python train.py --decoder_attention=false --precondition_frequency=50 --adamw_lr_other_params=0.0012
Rows from block 1 of the decoder, named by matrix and row number. Each number is 500 + 40 x the weight over its row's rms, rounded and kept within 0 to 999. All counts start at 0. Numbers have three digits each. After the name is the row's rms in percent of the matrix's.
# conv: 3x3 conv (decoder.mid.1.conv.weight, 192x192x3x3), inputs 117-129, a 3x3 kernel for each
conv.61 119:506394483497541503492498496519429502466584538512488491508365606521471474511460530485398500526504499490487487497500539471497514492482501549509534483490503495480486510645538503574519514504508555632554505486470501497504495517480487543515522496498516555446555528526475503480524450502496463489506511487479552566533500431532529473501495525487425502484524493
conv.62 105:512495503511482509482510487514505487492514501497439530504524524483520494512557466512458496506450512463519544489477493577666461480551497473531475437541485513451516491498501502402474487488537499503486548490550484459471516496475465464479476508483500515507473440468510552493537475523523566546513517482504493502534533533402745470490457512490557492491472498
conv.63 097:494500512513449494528486505495503466507528483496521506517507529499617477491566488517493472491540485510502488516490497502658449495504473528527470605407508467538512536475512544524532500498529487535502504435488536409518541467498536472516495489500479468520623406543531427479532501460503574498479467495512507468498509500423613488468491478491657479485471475
conv.64 090:491500512498430450478464496480493513485449509469470516508454525514456411509462416489502489481489488480470515503459459507553444460508493480490509484568546527484495516535510487429538561490472503497474508478478556470415518463484471561497542479433535562485497619547488590536507538516496527480498535529531454487522488484467433403481493484568445537483527494
conv.65 101:488567477510481484503499516507521492438432523491491499524507499495544562514458490502480514495389470496502512492508507432410477513493500466513514492787483512498518520470495461681480502531483530501503519560479519485491484531476499416533507448522510465490526559558525519488478487506528395475502481496532509512507404504528438449518517522430526486509532515
conv.66 098:513485498463628487488506475491528517499506505501480509501550469527567393496503483481519504501577499473513489465462477538431510513551466510499507422525468491480515523524502505485493526562504509481481470582478491499481507495483494376536507445496521500499528441560498562519485514488514452496512452502499487493450541475536590512459503491518586521486499478
conv.67 091:492529479553556472486514513477557457496423560498493499489478482482575512504551480515507483521591526491519479506453514484437472471435473452518476469518498512525506549519481462406503531475509478490477480515460509455460505559489469604519504539496488496504472461515483473532522499498484483558496490512495521464522458502472495511557515488451717506497496487
conv.68 111:506513508509500475519497494515433545481537470501518485507477526520494587497497460475558497498382502515521493483545543489470461530497502514458533574490468487505493536470495495449477486454483515485476500560566491497495475551464519629437502522511514439476507565498477477516522571479517506485501499498549484483407591568518443455490476492418657462521499497
conv.69 128:512492502530505489531502486527495507444525510501489489517471471512476541503469506503512496490505479517496503471463480399552491498470508510497512555585473476496489490497497413551505489503487493501474570511494499473492475499503649461481480491491498520488574384540500478489518524489472508494477530503502495502529474507522568462479472513486635487495462511
conv.70 099:517516502460620461470521501482507485440554522492466503530444467542492501492432485474501531555525474506491491443401509577476453480472501498466489495527509514497487497479511577580458512477494511496485446462515527510492500497490488441512480476491503455476496480583478487487485550504459556497537504493511502475558472541449534472470492524482533470531498496
conv.71 094:513526499492500562479484504476522480512545498479486521508470521477429513499505467514509479530417608481464495536508500554591496491543522491516502507387559493486506497568486480430558507514468502524516524545463463478473509550519537426489505499531518506491557557556490557490526501476540587485476549526524493513455659498483595488519478482559366461481499498
conv.72 099:522504490497582507502470487494523501528456540522480494503523491490589500512527525465567463521485527509493499517489496501444510515495494505494494503459526490482521480357496514568504489511506493486531587212525452563473500512474516502486502495513460473467557520525486470488490470493512498512508501500494512469495426521494441490507464494495455508498500512
conv.73 096:513497513504549556517507493527480527547477463478554488518523469498514481511530494525466520535438521484542506505513500516492573516440503496526485444497507500510490475540479414638467483526477510507499488558489511579472481512479381437444486446502501503508470514523491509468536472548530515496469548519506492517510468483521472514508496499451473526523443533
conv.74 095:481513503522502505483538511501550504531487537488526487505423520453396436495459545474527479455583550510466517505516515492766457510488531450506487467417541511484499510508496489624559520489520493521473530479500515453555430551518447547503507511515513590464490609593495530472444544494422563500504469487510479475525416512497466484509530483514648475482478496
conv.75 091:512496490466526538503491514498512514500595494490483536487460524467572491488524523507464509477533485493470533494555501533480453524517514473563499458544388496562495483493497472425438477502467509500484456414547480527524524440546468490524518522472508508529493552569512573508489509487510560515462526512531494512470428409510534517491531473462592448504499532
conv.76 115:505476492512475504483524482489503503479550478519535493502515481519563499496491478480522485505444530493532473537427499484395535506493486469494524466514496500517493481590513560443481506519505496466521526441567489534510525403518477521460477484507493506489491428494491509496468473504482510485507512482501487513433586567512552480479485497438510529507485486
conv.77 124:495463534532437533502470529522405548525430557470490546502485500529553446540482473483471515490481523467501524496474530497509516516520488514506464522436479489505475489505467483505466488548459491497480513561456511498498503494473495572460487477474489626501532527604504578477456542527505497560494506511473416505503491409540488406509453525511524529519442499
conv.78 113:465557475480444491516534515522378463466507498508527513482523554500395510516505494492512460510459501516508507537454557471520488485489470505459574483512522486532503531515531504459492513499506523463507471517466505495504545433500463523480500494495524618422494510504494519519500416486520547494476511489520456505521565448504512470480488488525623491485498500
conv.79 100:486513501535443553483575473473525506539538494525451510502536487504485484513486525493490513486479504533505459515444522551461505470532521505444508549500477499490513503496506498594464511473519532471492512443529498523495462491466493565499513503523523482521496718484494545502514481530460694471516484482459451485512475534470490467513478502474594544522455498
conv.80 094:474506499513528482498459539489468485503465476534479536511457491488527442521535531502494474499567473491480471527580538508431512523511507532464468458426413478449522526417526458536475503500473493509518506446474483543497509410459492389444475502507502473543442518456520474514546523515441560430498489497479499554464431432506421528481498520507454467532505475
conv.81 099:504471515496624471531465490483502473523478532504496493477523512488587442475510508505528499504708508557430513485430503424345506510521497498477499472542516495512511507434495501513519480531518509531506487578523470472512525427531477484466497538517494474516479380466483449485509457501539635466516505497494507514506477490489664501503481500459564433536473527
conv.82 093:481495492520454553481469508514489474516519520497484508489500514502511439494518512517485508463610472479528498479477459546686481467519521490542479480381453510514495523513473490542495524526499497481515488514504490512493479592471507549488505544452488527498483460505486519500475485486497683509511504504457503463520449501522382479508516501410306478498554533
conv.83 116:482426516495530511505496495436537480520470514516479503502616526455647426497529506533392504483570484499502492498537526471574437485502517532474503476513474478494474576516528501446473500511495440527525478495516493510505502557491490488496487502497567441427488498546479458521584424483490502529519497495460537510431432545487513483488280501499478489504490523
conv.84 106:490493502525468548504546492477488497508551491523510490500517500495519450484508506505484499526491488495532504510474533512999481543461511506488496526536500505555486495485477457435519488495478502506500486417531464468476500468523472870448514534501492499514459415476523502497496531492472424526502514502490488480467521511463435484504537480522425503502494504
conv.85 104:498508506529496465488504502508502503461498482526532466493525496511408581516506466468522482520446508501471500475511465528443539525466442503573509449494482493517493482627499480372493503493524501511509500502538499465505498535486496746464495485485492544516530467448496521520497491479577379487506504503493468485435616473490615512492494511536437448510486525
conv.86 122:483514491386572506516516508489532506417587499510499500546533511470551491511509471530495488357563503498525484456523510561492516487501504485521496608583487474528486533574495409618465521527502502464510568519480556489494499447496768438482492486498492492490495466548527495500534495479385569509538521510489485503456522518543463474497496503509544518521505499
conv.87 110:491548488481516425480563492507559508492501399479571490467487487491380544503495478516536496492442480502522535508542562479350537473486474474455496478433465511499512473509512497466547477444476484489515458539458457444502481483461519446515506540489488514536487498432481537492483489511505482481522522493530447550501579473513610454497497503458452522510507499
conv.88 083:463502484423530431504517502460489508477510458528468519509428486507388507499463510484508499449533446495524495549548548475495508500503518457419511473487520514484510511458496497464448541503528551426549458318445494489493429417545496551516525484510478544588489470461494533477450461557466502477495498493529460525479454463515519480567498525512424472483477505
conv.89 092:482528505520473486458543484512495461499525515516456480490506489498513498484494522525511473491503533491557473503293456525535495517552496525324507454615435452545526442399479446458496512520485514508557482555578491513465459539498506607484494504506495537480439511500481501487510579456504509557482468499541529453519657514507527533502595510506468492508490485
conv.90 099:504492472553461491471487514475532502502603489483514496499496494486513593512465515486497474522460517472468512486527471499526506469468490522473528425584503524483519498557492518481516519514446483512514444685515483532493503445536432511582514523474507545524502463427500496511459476499498330502531496476488532538522643482528583483478548505540447521504517488
conv.91 091:527482491498581542483491514511489501538471485470533487493504524515481382522485499508505490527564511520472511503459512499487508501435499486477483408558523492533482477508523487493429497552497506479522449693441497473513468545496493392519515512451533506493436506570506507514452554476466672517533458522462490500518409480443497477500484529504496489443565522
conv.92 113:495491501492471491480484503471498516512495497512493521482501524502551466482466507495523489442553490500476498495502520467425517480516470531464504453486484473492503506498532435395528493522475479476508438999378515496516515262553523407547477509490531511469465505449486485506499504495515482557488521497510484487463692513480504501515531488551481508499495482
conv.93 096:485522520442643464484527503488508504546533487495451512502466504507498459481459489465509502575509499486509516486547518532287492499515516479488507394445452491462504500477518397451498502475467533473516436685426504483524511467486515521523493497507478543513504539463481526509495532488494459521493497532480492518471503502483585523528498505447571468522448510
conv.94 089:529486536474512508485547513519460464528491535451488479535538530543566440497461531540491504492543507502548493504527498524579476492535511514426485518566513499474553473363523438620473505516508521565521576399559520457557510529500507494531514501496492467459486401605461519492510452512522493524482494468502565464574419423466490554515559504515451505502529471
conv.95 094:496524485508584459505452489505456519530503514493458478504435519493551493523449527499493515494540519492481501510529492442513480505511496551491526524503514469497489476469535533264500440510432488471510474469484525553523484449496492753516532544493495515497471479505504506493506508506510471552469562511455481487515527528566675469496557511571449513478521509
conv.96 106:499495490474529473493504476502484496430579454518454515494501481497522540501475506507477512468410525497473499479516496532529524499510521475542498482518537507496500499544520580390526519456540498512480497620509513482485484473530514628501514474484498504483497585395513474488506508522510444503507497501488534487500654505532507490495501492429533498503497495
conv.97 094:491468507503515500484552493502502512517509518458505493485515502534609553507517462485495481510653489491493505524498552552562489508480506521536462524410507475501511517421537452356489483509548476479490513568480482477513448508484482713422481460495539485523494450478496475488521517488484543527471489493497486530510578448503593474497521514519670515520426499
conv.98 098:498504479557390535476494526519517500511568502476521512502543540531503564521541467521504488455551532516506496466456453505608474515549512522515493571374495491509523529500507541603491451473489523488537575410546508522507485456559481607387482450492509504503505554419500467521520508472486643473470507503471447548584493498516471479499468455488584530522453485
conv.99 088:512574498528550544512479503510498490549475480501482518514448481467556474483543499512504524532676493514475509514477510490557520479547492490501489544548458497486490513541456511441503489482497485533495493593369541448547509520534529433540478526484474427511490539504538507491497504483446522537529473533495582509589432517449478505481611470477327527504467493
conv.100 099:507502485512508461513566486498503504513511522476557484510504480496540449489586468514500497458528487528639479516518492564622509533620496487531502541568452525461533504484505493572429534571561492511506474588493496386449480485465514441459499451487529524513485589607530487510520495527406412470448457481473511491462480468555417436543545481506537529508424508
conv.101 093:477504508520410504505517518492570465525562480507519526492478505510410509506469529506483492456459509501448551486532496523623566512468496493581487434561503525470545500468474492514460516548471497537523526231533497463490496456502444477527500481522516512519485567514546490475521441514525479516516530475485511513511459487447436472461481531542361512478537488
conv.102 094:488548482506557468512489481522500515490459501479488487495498513499588433491477504487490521549513484525519500460450444502484497457526499474520503467419538460533475496486455489516509514467507506483492500494499489502502491515550503667462500494522496434505513688449500527475482458513510444522487517480480493482492527489509440523485506488486561459526460513
conv.103 103:494532479538510499493493504481487486549503491472509496504461493492437515526444498517493524519551474478540479470503514549610498506547481474543492497669458479477515542440504503379516478499481503460531546527480502512516521457541480910383485474533496487498481439513497483485448544490548458540494475508487502508501490512531372521493498488498471447519519465
conv.104 104:512497483524451489502507503496500522477567487513511494508492472510471552483486522477516517492501513513519501486449520545348535474536493470448479524466488486471489464422494551436498504507498497470493543429534517497493469488486442571533496496479462478503531525465506491496480560480495447486524523525501484517529486436464337516519471509475464545490529496
conv.105 104:503507477474524490491478528464469506503460487473493517518476512468457487505493472495507493464483495487478489498509515498329503550509462488476510506508509487475515471484502535328551475478504502520512529450486530495469481497503477604486495489524505507510543449528479510526525443487467445473505511493530494500500521522497550466517521489534498493515499501
conv.106 087:461468490502470527504467470543467518565543471464496498489481482514450453489503522502419505505459543497492492463607542543389513493465543476460488539455494466492501505428437503534474461536499465524527476444449493581480491561472429551537471484467460504511469519503495515532487566530461557488520517474467492506449519470519646493538497507468591469530544524
conv.107 110:499515486496476483470542505520360489520555445495493526482479521502422471495506497528472458477554490506517494501375568522455568502517481503605550462613470500499476562350449455521490501513480531477505529441458487539470494709549484447480505504507490427413439547525516500534469535515445540449514511507463429515509388478482501479496530510545515482519479497
conv.108 101:504514522487633490515488537492478496548469500489506505504496521475490451508568482519497505471547487496528492505477513545531493443502507504534474543541459495491499476509470468516485515499488520513504449542491474513493496532518443596439497517484472488497496615533481489510494575498497541494525508532451517488506402516516552486444512492525438497497477503
conv.109 113:512565499448464474527485511531546481451447492512488503482511578469422430501538532513535479480467508509503499410385468516483528517503505436318439541520546470508478488569539520522510500522524528541529443456503481483508469423477500521511502486502443421434492527464525532522493577492514520474500468532554520547459619491505489506493463486498531494500490518
conv.110 082:503500470523456509523492472494500494500568446483553463481562528468574416516518470502548484511421515495544478508465520539516431467620483589429489492562460553504518526507461504480518467450512487514514454627440467561521503563445492413527487454536507440467470372564481430508508528479506540496505472511491577475534492539422467472537501455523486511511499518
conv.111 103:518477509502538494501486499488529506521504522469493490483507503509510488524455500507493490488548520508464503514517496368448482539410565515509484537510563512462504497503539583440570493489463506510482470578484495535468505507487526731504480498523480474511529577455500524501471445529542538512494532502526480491430512485518504534508506502480512475519489550
conv.112 099:492477510488475491492513508498540498477423540492504511499483509500582557543498514485532492512480507493510507492469509453488523478495478498488513511392471533516517516523434506376587529528491490491483498608438548364524509500500535526430513480521527535500491547441529537507480525518525445461515485499498440514530533514515483506572473477496547491532484480
conv.113 095:507438522501554496483505507504468518525495496500478504484476514468448515502481493481506507514501463482509507513507498472568480528437493511482507517638467517496494502511525511509451497473510478470504495525520500485511496541470551329606490524509517535502485536532492481521485443508504482510488499516504477505503400486528466511500488491503480468488480477
conv.114 099:497511492532554480513476524539448508489539475510519516487525494512448552518511491524460504441701497495465515484511505434350503486445497511516506547452550485523520521481485458618499517526508495509518540600480518441494502493493533329474472547480488544485467599523497470519493468536498662465497484507503488491490529456542517461482550500516651534487501505
conv.115 091:485550499469692448506493487498471502561451491466501502523512511510439440516511524487514509463607488492525488544500456452444497530473488493464507420502475521455537520447533437532435530476517523504500518509524501498498501494480507480465466469527547553526487629441464506529449532533518576472490504497462538478520528479513417550498492513522494511528491499
conv.116 102:511526520496516490500469471492487524472576481491475493480524455477393490480426500493498505463510523507463474527490487429523490482467505496521470486422484447404498515540489489595490490500550493480518528489536539449515504473478462465457456496504468550507502529494480459478495493492554502492475439505456497496493564439546513525502479502459541492499495516
conv.117 118:496500518528472556498507502484508529488531475477542495499523506486457484513471571482501519507486499494506496486451504520448588484469511530488470490576544504490489509503500508509549488534518490507515507507468500502516520463501490430672497472485489518483519556465520555463522525466449590470488539480485490495537512394447519508480473532484485538494475489
conv.118 088:517490494501591521480505489487513520540537480500523484513476523485566476507498467487520497466652492524495475481427471545330494471508450455509501545498508512571489473507473503495550494521517471539495517465458481426525481579494532339515517512503508533503512523522478458483478505512536610492499471533522493448468496491452548518518483457478408488504446493
conv.119 111:494528531497557505510466493479488504536445494492465501493493475521568718523490473511497489487587459499458497482475487521410468511469500497505460481411475531464467488575507538492530473482459506483492498628550494495429490495537561465520513496470460468501476639452467487546433511470461609492511491489482524523556465613490391480499467516469636544528468512
conv.120 109:458538492502501530449520529503521512477466580500499498507463504482461716506468543493505500505554474467488528495505476499633481487478514488454519515502562496508501511501492513520592509479500505470481499471570503439529490515537463524592513498493476516486473537497504518513500498510524485588520479506511458528541463607495536476495473516499413566504511509
conv.121 101:497519490521540518535520483505484498493498529479504508475498498507578429502473482506526500529523467535563494503507522515400521512543499483438488441583483535491495516484511529452494486496488495480517451486514488508490494477545512515466476497480507422520446453470505513463488472492506476521489525493490531494474497549491398497510510500517465519494535477
conv.122 092:484509493475670441517471491491544512483521504473539483511493483521460422472520495482514497495584511488506507519543515504355466473522511491478503563595501517474488491517547523472478517444509511549487474495406489446517509410534504476518492507513480547523479430528509490500476440498493551542520526504461526471517360500475505495489485519581582507496514462
conv.123 100:483523497505520505492525502465505519485604514539416542482536509519480483486480470469484522529487516478508500501490497539568422484491517518460487450704530502577459471469499464555526493509447484509481505357539515479483512508434505511366503460529514494486496567582499491479523532465486488524504514489490506473482522463470348449491556506471340511509520474
conv.124 104:508539486510487486520473500493503479450616471535451552520509484507505739498514494477502526504529531492497490500478493461296525494413479493480490518488532506475515493483515493427527512496497512506484509493539493486518511546491492727471486511512494489504462524349497489474501490519462559479520475490522508476517598526477475519483467481550446549505462494
conv.125 127:509472535508537428501522529520480525504477538529507464505494520486529428496493511508454528506467427471481516484489501506549563510475475511482503476548612512486476512521515453611508476504477498488504495463606507543505477463566480514607477504466503464477498584514504517454509503550492546420503493524507460528500481570496512428498480484508410531519488508
conv.126 111:520459494473525455500520486490513445480445524494525499496483458526446500494480519502465503504416491496520501528489485480393525490496518475667506473498572522503495489563532497504476506523501480461511493497692476526464528510429490451488501499512510558567499479506489502503532454527447627415504499523512517518475481567495527469527419482474620518518525500
conv.127 084:489481487482461527499498518504469503487438490514515484542527531538448479531498527465483484494439497477534493459574466495359493550462456505534502526556468468450519538573532495494481543488447501486482533305493479543479501543455507516525509482445501566516517576448531527483505541495455547441485566509514544527569552497495519497524439494527358527539530466
conv.128 096:460479460497573502501541500410499489578503509476481515484517486509459542512512502460456480545507493513494507498557499457499543494456461576500529538566536475515501555542528551558522493516513489522529419657456511527510494495536500590547496516532504522518466506454458555480494436451542463479525493511510514522521584528525445458506506525547486484456477540
conv.129 102:521524440455563414518515477475563459447590420508528484506504499511444486521473537513526472484541446505529480475490507528511529513507490507479507538400529504441501559419545528375487512477560541456555476511482544459565534468569439479497532440548484490494525459480512499477517502481501493440441478451551464519483485500507518569504553519513533507513544461
conv.130 103:498512478480573552524462469502534486520568488539407521512524522482449437503542444512495512542558556533493477489486492540336436494566462478484469475454444522514469526490501468468485491462486503533487527496512493498487485483471479461565470483496513542474470413489497495510490503490541457550505502514510492504431621542452545464480481510504508455499466506
conv.131 105:479525493481527515504533483480526483491473558506489524503525559494597535489505458517460509558484496452558480508490496469465548490511531470489547501550475540463480505494472485513528501453483510511522499528527502467487508578459470460574506465504486482493512428502481508540527487504512467584502517499491468460517551535546504472517468526468662462506500467
conv.132 128:517500501491585439506535467503513531521541423512487542504512514486522527509548432497504510494599464513517476482473528529509492484519465505541451484535486495545482493493532480500572486486477506511504500522479499483468492469521491479449486508513482491483494642353490456516505470505496663407504495508481494460543455540542536535530481489518469524489471486
conv.133 100:505500472530554514496503475491510501480439528491520503495492511512633423497476470505479509519670457520462514511473521519588477507436508496436480572412521496485467520428529481685450479534463497453531486618445502546468537488495522354477476537485508462471473578566481445507483510498515596539474497488492498548540492435440378528515513510508517502488544497
conv.134 098:484504484505559528510504508519505507510590479517475510487494498516570372472528478531489491498611492495523527511508494531434498492483484529511495440401505519547477449452466486406507500492545508483470475464508484477489500461499514402529523532519512481505504536547463511483532503477476428616497497490540460498497524420462593481478554498564507524452487518
conv.135 088:485489483559456515459496498470541521519529490504489527472475508498543439527476535532459516522438524499528487573478503497455516493537485482581504487667450477471519466511493482549505533531466515457521469569406501603496460519499520540481514475529481467542444572547474507536481572497508482513486470505467436462482442496521537511531497519615505466528476504
conv.136 083:504498513493583533495510475542497510551510521496532525504504538536582529538487562481505514519554531479496495491493425549447464523471479516539502521549510515473458509460468506487515447451456501471434497531555528477493536549456567509498489470476489578400500588475518541418448529454539533552489573441422475481529474535545459419523434405500587433493481481
conv.137 093:452532507478468498493502505492505504456436522500491493524509504494442576496478445479525507489511474498494508473498513507381535512435524499556506439433534538542485487529516528571508493515493513556472484635526537496512470551467493419550493485510535555575512470428495499545476467522486661411509502537523507507529506529516445483494557519498681503529486528
conv.138 098:534448493446481508526480484531483515420465487509452503485528471461684506441521501476529506430543474519478508499527475479637480498525536493524498576660514513495489441514530512557473496490549471506488472512447492494500477520529463556539505515504496438530391452566486473488499450523462485510476506501478517479481449524465438512503496488452550498504518510
conv.139 077:477500520461578444468436477529469515465459428552472515529511524528437534488499514469491523477507495471518479533459514527473541533518504526463520502335460528576517529464544491515530506452505477488505514437462543459471483507506526425457496502484501489491522510557519467538462507505447521511525498513532489518553451463546427542553495549443518521493480511
conv.140 091:508507500487487506485489525506496512479634468464484490491467525474574431494446484519522481510520524473490512503474489539756486464483560471468529442441556522503493493483477474419490501524512495419542469562487517461465517488469503447525560466463506499506469487516495518469497504476523497542506545479511442492507406493480533520554392517523487467475542473
conv.141 101:512506490525469502503495547531484504501521476499479508497487438506728472516477493526503489438617484512470517490444483486588497464478499530523499534497467493548471484481480598648501490503503511502474543587458513501507485489498559467477493508495479485505576370486544453501494527508469485498508536501522536482460484450528467510507502501431604508510474530
conv.142 091:497512490526485553461533510489524511515444549512535485542443502479499461501486555507528487484630515505483503476518490486370538504493489500519500492564479488507548518503473539387526492478499483495481503421510494529455466498519498445438523487508525544491451506528517550515452511493496434521503537528498523487474426468493501502483507500525363501508487504
conv.143 100:493490501516612476471512506521503470529519463466479540486464514474575420477500513510487509528479521535471509488510509509479507515453505518507496523415441494504503499531522463448482497487544501508516493471487504533491478518495474444487494514502510582491476481568508493485479478510559476510543542469514459447527454562481556481506462518529390511452511505
conv.144 107:490534439494464536493503503486530461494522533513513494487475485510493526490490543462518488531406528510510497526511527519535513479494487499460564523581510506459513466533506516518481513510505519523493468468473490461523452471509564605462505476504482455517538601509498482480508508435482490517501509506506491491489533496473359497515520508422554484474490476
conv.145 106:475455517470511508504487480515497497456568479480498507504465474513554423498467477482496494502402510462509506524459528460740475556452509481526477532499536500511502497537505553542498503519486524478468543279552484540492493544494465698412494508498507530491535497481506521503519460479546390494494530481522493516473557508535409487511519509494127465492523481
conv.146 108:506495518484573478465462492476498518463501486526482534495489474502467486471509477496465486483419522455445495506539516430528478504471493518537481424583517510479534483498474506415509491492518502511492375637496444526501547504500637350483444546506503531482489461540509527518501471488553479517515509519490495475483508530483537484520498512492554494506532490
conv.147 092:492507476501669456496499518481515486520512513483492477489490524532480476495435528492502492477560507497544493497486513438503502489487501460467518467439540500508487500468474493523514454495497498525488499473490508474514478507468460623479506486510529489489474677558506459496509448522502354545466531485503459477516612449499448522481516475513386507514532489
conv.148 105:489517501484532455508507469543531459413563444489501502504542446494534420486505489535527478489459481517467490492542539471454439509437554551466508486533554481514484532502506563371540488514473496541493511559513536464491508522503564545566487409520507433500506537503533452480476480504552505479469511452516501500540583468507512584474487481529635486483494513
conv.149 096:512492484495534551512505485528561451489617485534517509495503512507547424515566527510495474512487482546506505487545523499525476485514522487533453490648460474488492477506437453564501484510486494493489465568448487537505488516519465453544484509509495524499494493588512473452458503485500455538476507488474517458453659420512488585518520521521530507471529504
conv.150 104:488503505514556453486517486503512463551550398492488504496480474559511583509492506508515510465593434495502548501495457521403532504450480530447504517543541469483480536426526487457598513475502483495506510571492526514545514498516518599487486483495487489538498632401484490512486529508417640463483537509498516465484476541460520527507498514496517476511481518
conv.151 105:497511479521419531509548441532498470466595481508481522490492462497460456522509439497515510520509526512395510514505511470914452517446522504481483497505503498519504511498507480464471501517461493504504508513499492484493501482502510472506485494513503499491501425461491469502532467483533280523537497520511480528491543547496532489499451503511359466507495495
conv.152 093:497528493524458472478447519502504482531474473510463497450383501510348540522493504494500511520490446507490489517549499435508511505527499499508505571440582451503518484409529516514468544506505517512486529418518519491497454559471486610563512479516471422510550587404511546493525513482478423465514501505541488487477572418494464591549515480467576471479486521
conv.153 102:531475495421554533473462480509491475446548461480525515505503496465740479501508500518484492492508500479485498553504503525532467548490519535514491428499499500535510451484472578588456459465487493500509571422537479552481502499534431416523507495492513491492514535499486460524478490507507441537486489514506495519504493515440455466482494518545430486506490516
conv.154 104:509492523491575490472552472493501500522518547505537487513505487496588440495471522496512493505460512496501514516435491533405526509529498522597498426605469517480531475539473466502526537542489514513498489446525490434505536434499450504455484505515523555482461406470511529508498496503466551530492515527499474455430460510469568515498522511493519526494448493
conv.155 104:500534487531389483500518469514470481490460497490502476512535523507478511491497501501548489481528469507457492534554477486740538515431529494499504567424544503440508497472476527620503518492523475481515487541457553543481500475513429603509510499464506499512474484450524493493479489550488450474503491471497543440488477517508411522529462496510594497478557503
conv.156 093:472429502509490518478505489525407484530523507453436511488482504500464473509512471466460505499515486493504505507513575460589412498561493463377495486481531500497515517411478466444478496548481503511507515395507483518439550366492503543469515541499452477492459474484493533495520434489494500482490449503535567519482397402541523530465591531504413480533513518
conv.157 090:499501514494480497475567511514546492525480545515510500486496497517516453473502505447521498528395503478549499486508495526497418494432508526451465493556490477512510489504506492490542510465495490471472481464496510500457510557461478382507503518513513560506495481575475547493503506493494536496489546503506459549519390508500476480499510505558558476466515516
conv.158 099:506484507483450484500504490492462494491430556492515507487524444535462501479497511504459509463442461479537505499521483506451593495513496526500487571496464510470500508509498533346495553507497491488505517576477493582445527489518500452533509527515492518495561443476504483508560472517452530470486529508456528502549298575554570480510503497510531528539486506
conv.159 106:489507509508516491488523488507515487476587483516524494494471496507458522516553513501496513493595510491515480497535524416315545491523483470467502530381485496492512506488509458573494516505495510485505525374492467602514488547482495347527495503475524515477494512518485512506468542519571622482504483490483504512503462476502488475480510524510467486504484485
conv.160 103:501457527495589502508460529505504498522477471442498501501490515468503537498494496501496497475550531512510517507507497486391508508484532475482494520378482501453512488537491557516552495520516507468510495525496488536474532456473510429461511470478520521521496439501511574499465529487547568510507520506487508504484479506511604521523498489453687508496486509
conv.161 113:494490504517507484479507486478496515524408499507554483505472516496500516513485476486475498512516474477490495499487472478355542500473474492540489547499540495488491502486491541624495488478501504494494515458472496480521514514511467538594524473507482518515502519439509490518493545494509669462505453517508482484494462534493469455503524485517494510484492506
conv.162 105:527478499524392499478540493482560499474570429506532511515523482490433520501491505478496503508514537508464500512478497490592514529456510482595493519339578477500489485541504479487511488495506527504498529478510520508497482485518487540492519447535481456518560490481499486502472563508537495479486476498503516542503483453453628518501479519521747504533468503
conv.163 104:497458494471515408506443508459462538549489471506508500476499531526511471477521456489522504490480433475484541543583530512689481543521484499396477511373522519507522490569495449572489504521498487486515486512466486500501457477474505566492493493512514554516517448464519459582488484526476421462509485493523505505465475455521468533510635543469455504502530509
conv.164 117:506498515488520509510498492500505523492454563480466505493483489496460638496492535497535486475608462493514494505494539553531498489554494524490480507565472503503503494495494495575547525492510499525487539411510496510518504500530477437558501498484506492522496488514519501526477535473474451513486509513502533495490459500494442492483569482566481496495504510
conv.165 097:513490516503484505506539515507511516508579524459542497501536478512499559485517491511502497504476546516474530527452481490570509534466495522482498496525456501498484496422508537631483503522485493549500544311522468551497528470502520544453511469467527478531503562486505541509473500492490619496496494520513469506545415536453541471469455509590472523470543511
conv.166 093:462547508500518503507488482504485461495554508506493486520492506505538357494502514468514509540601494505466508487505525500570387529494492489543486454348553484529490531515515535539462494465508498469491510520438493480512512402471495516529520512503501527484487535533522477472474496480474512516513476480436536500511442434536345560502479515497510484507527498
conv.167 096:495489499514480490445512484492498500562541485432507498485510486506488509473506471470520509446691499481444500531522477522609488539489495500549489537495475521544504498509494474684492501513453487488506482460551450481482473563465505472503512456493495499485454570525487474527555477500497534523523524501508499506504520533500548506494449482494571496495498505
conv.168 102:523485516508427488515535465501480521515594488495477507504510494521470469499522507480526465472489532533479488486484521437806475528459521517487491494511464484510470508510501479474532513497518489576498551450583508502495489531490495565453492504493493494477473408483505458488525523475525521509534527473483513482531523509523457526496454520486421529498501473
conv.169 094:489494495509573487497484487518512504547556488486566432483501480494473429491487436498520493531466483492494496496516501511419510538458489508496481526557480493544499497435479499729431499499551503523504570349545478557506483459589518517419483483478504463524502474520513504495500483502534375567467537493490492503483520481489462525509530489443477507488537501
conv.170 093:487527501500489484498517498491528490528455530459448477493499511510502531524467488482537498489461464512496529515488496554719498502523514482522487467568493496468493513469509489297513457529510484497513486430523548476559484511461507436570480482499517508465457463508514517516479500468445430524548543520501469492506480480500459499451482509470572484476544520
conv.171 100:472527460516461525500513502467563498506525518521458505472476542513426360490483500485559494529688463493491516494547508508651450484480532453527486559530446492498510474476487472656491515480503496511523586399436497483511472495455477558503493499494481467481485539565525493486464538494486451515482501501492501463501643477456396489513510512469568521498484487
conv.172 102:498500484517492484496520486493535480454559510478521490503500496529494435539487479514462488520504503458459503503502469490299486531476492484456504535536483516527512518431509470472473473485505497485502503429511530469497505495476489386532509488478528481503507431508478526494499514510498576462487540478501491477555436509485568516511500478460428499491488511
conv.173 084:445509514448572437498461501547461531487519473518467546537472511410344363495440468497438515490540490509461493491548486555430522525484515553506497505419559473586492504577511494469523498509532503540473453408469543409498492507452500527520526526540486512493466500505511545494500485508414496484490462492561527551405232352537481519509486542507512504485518487
conv.174 105:520489500494412534502534469465534499541455518481508502491496533497676482514502494486511498537354504506494522490493538558649446463553506476488504531525523518455535522487506539481515483513514498499544504368487528487508535418545503627412514471508484485463525429510490483497459448473468449507491489503524456516524489553509538518492489492493414446522451505
conv.175 102:520474535482529477506496486547497513498511474473495516507509512514545465462509510499478524542461549488540480526506502536666523523439516497454504505506495491525495533524506477641465500516516520502511480536471501458508518433539492605423489491529511515464497655457484471529480436513476412515496524503489488504507569556501419474515446516483540486516515513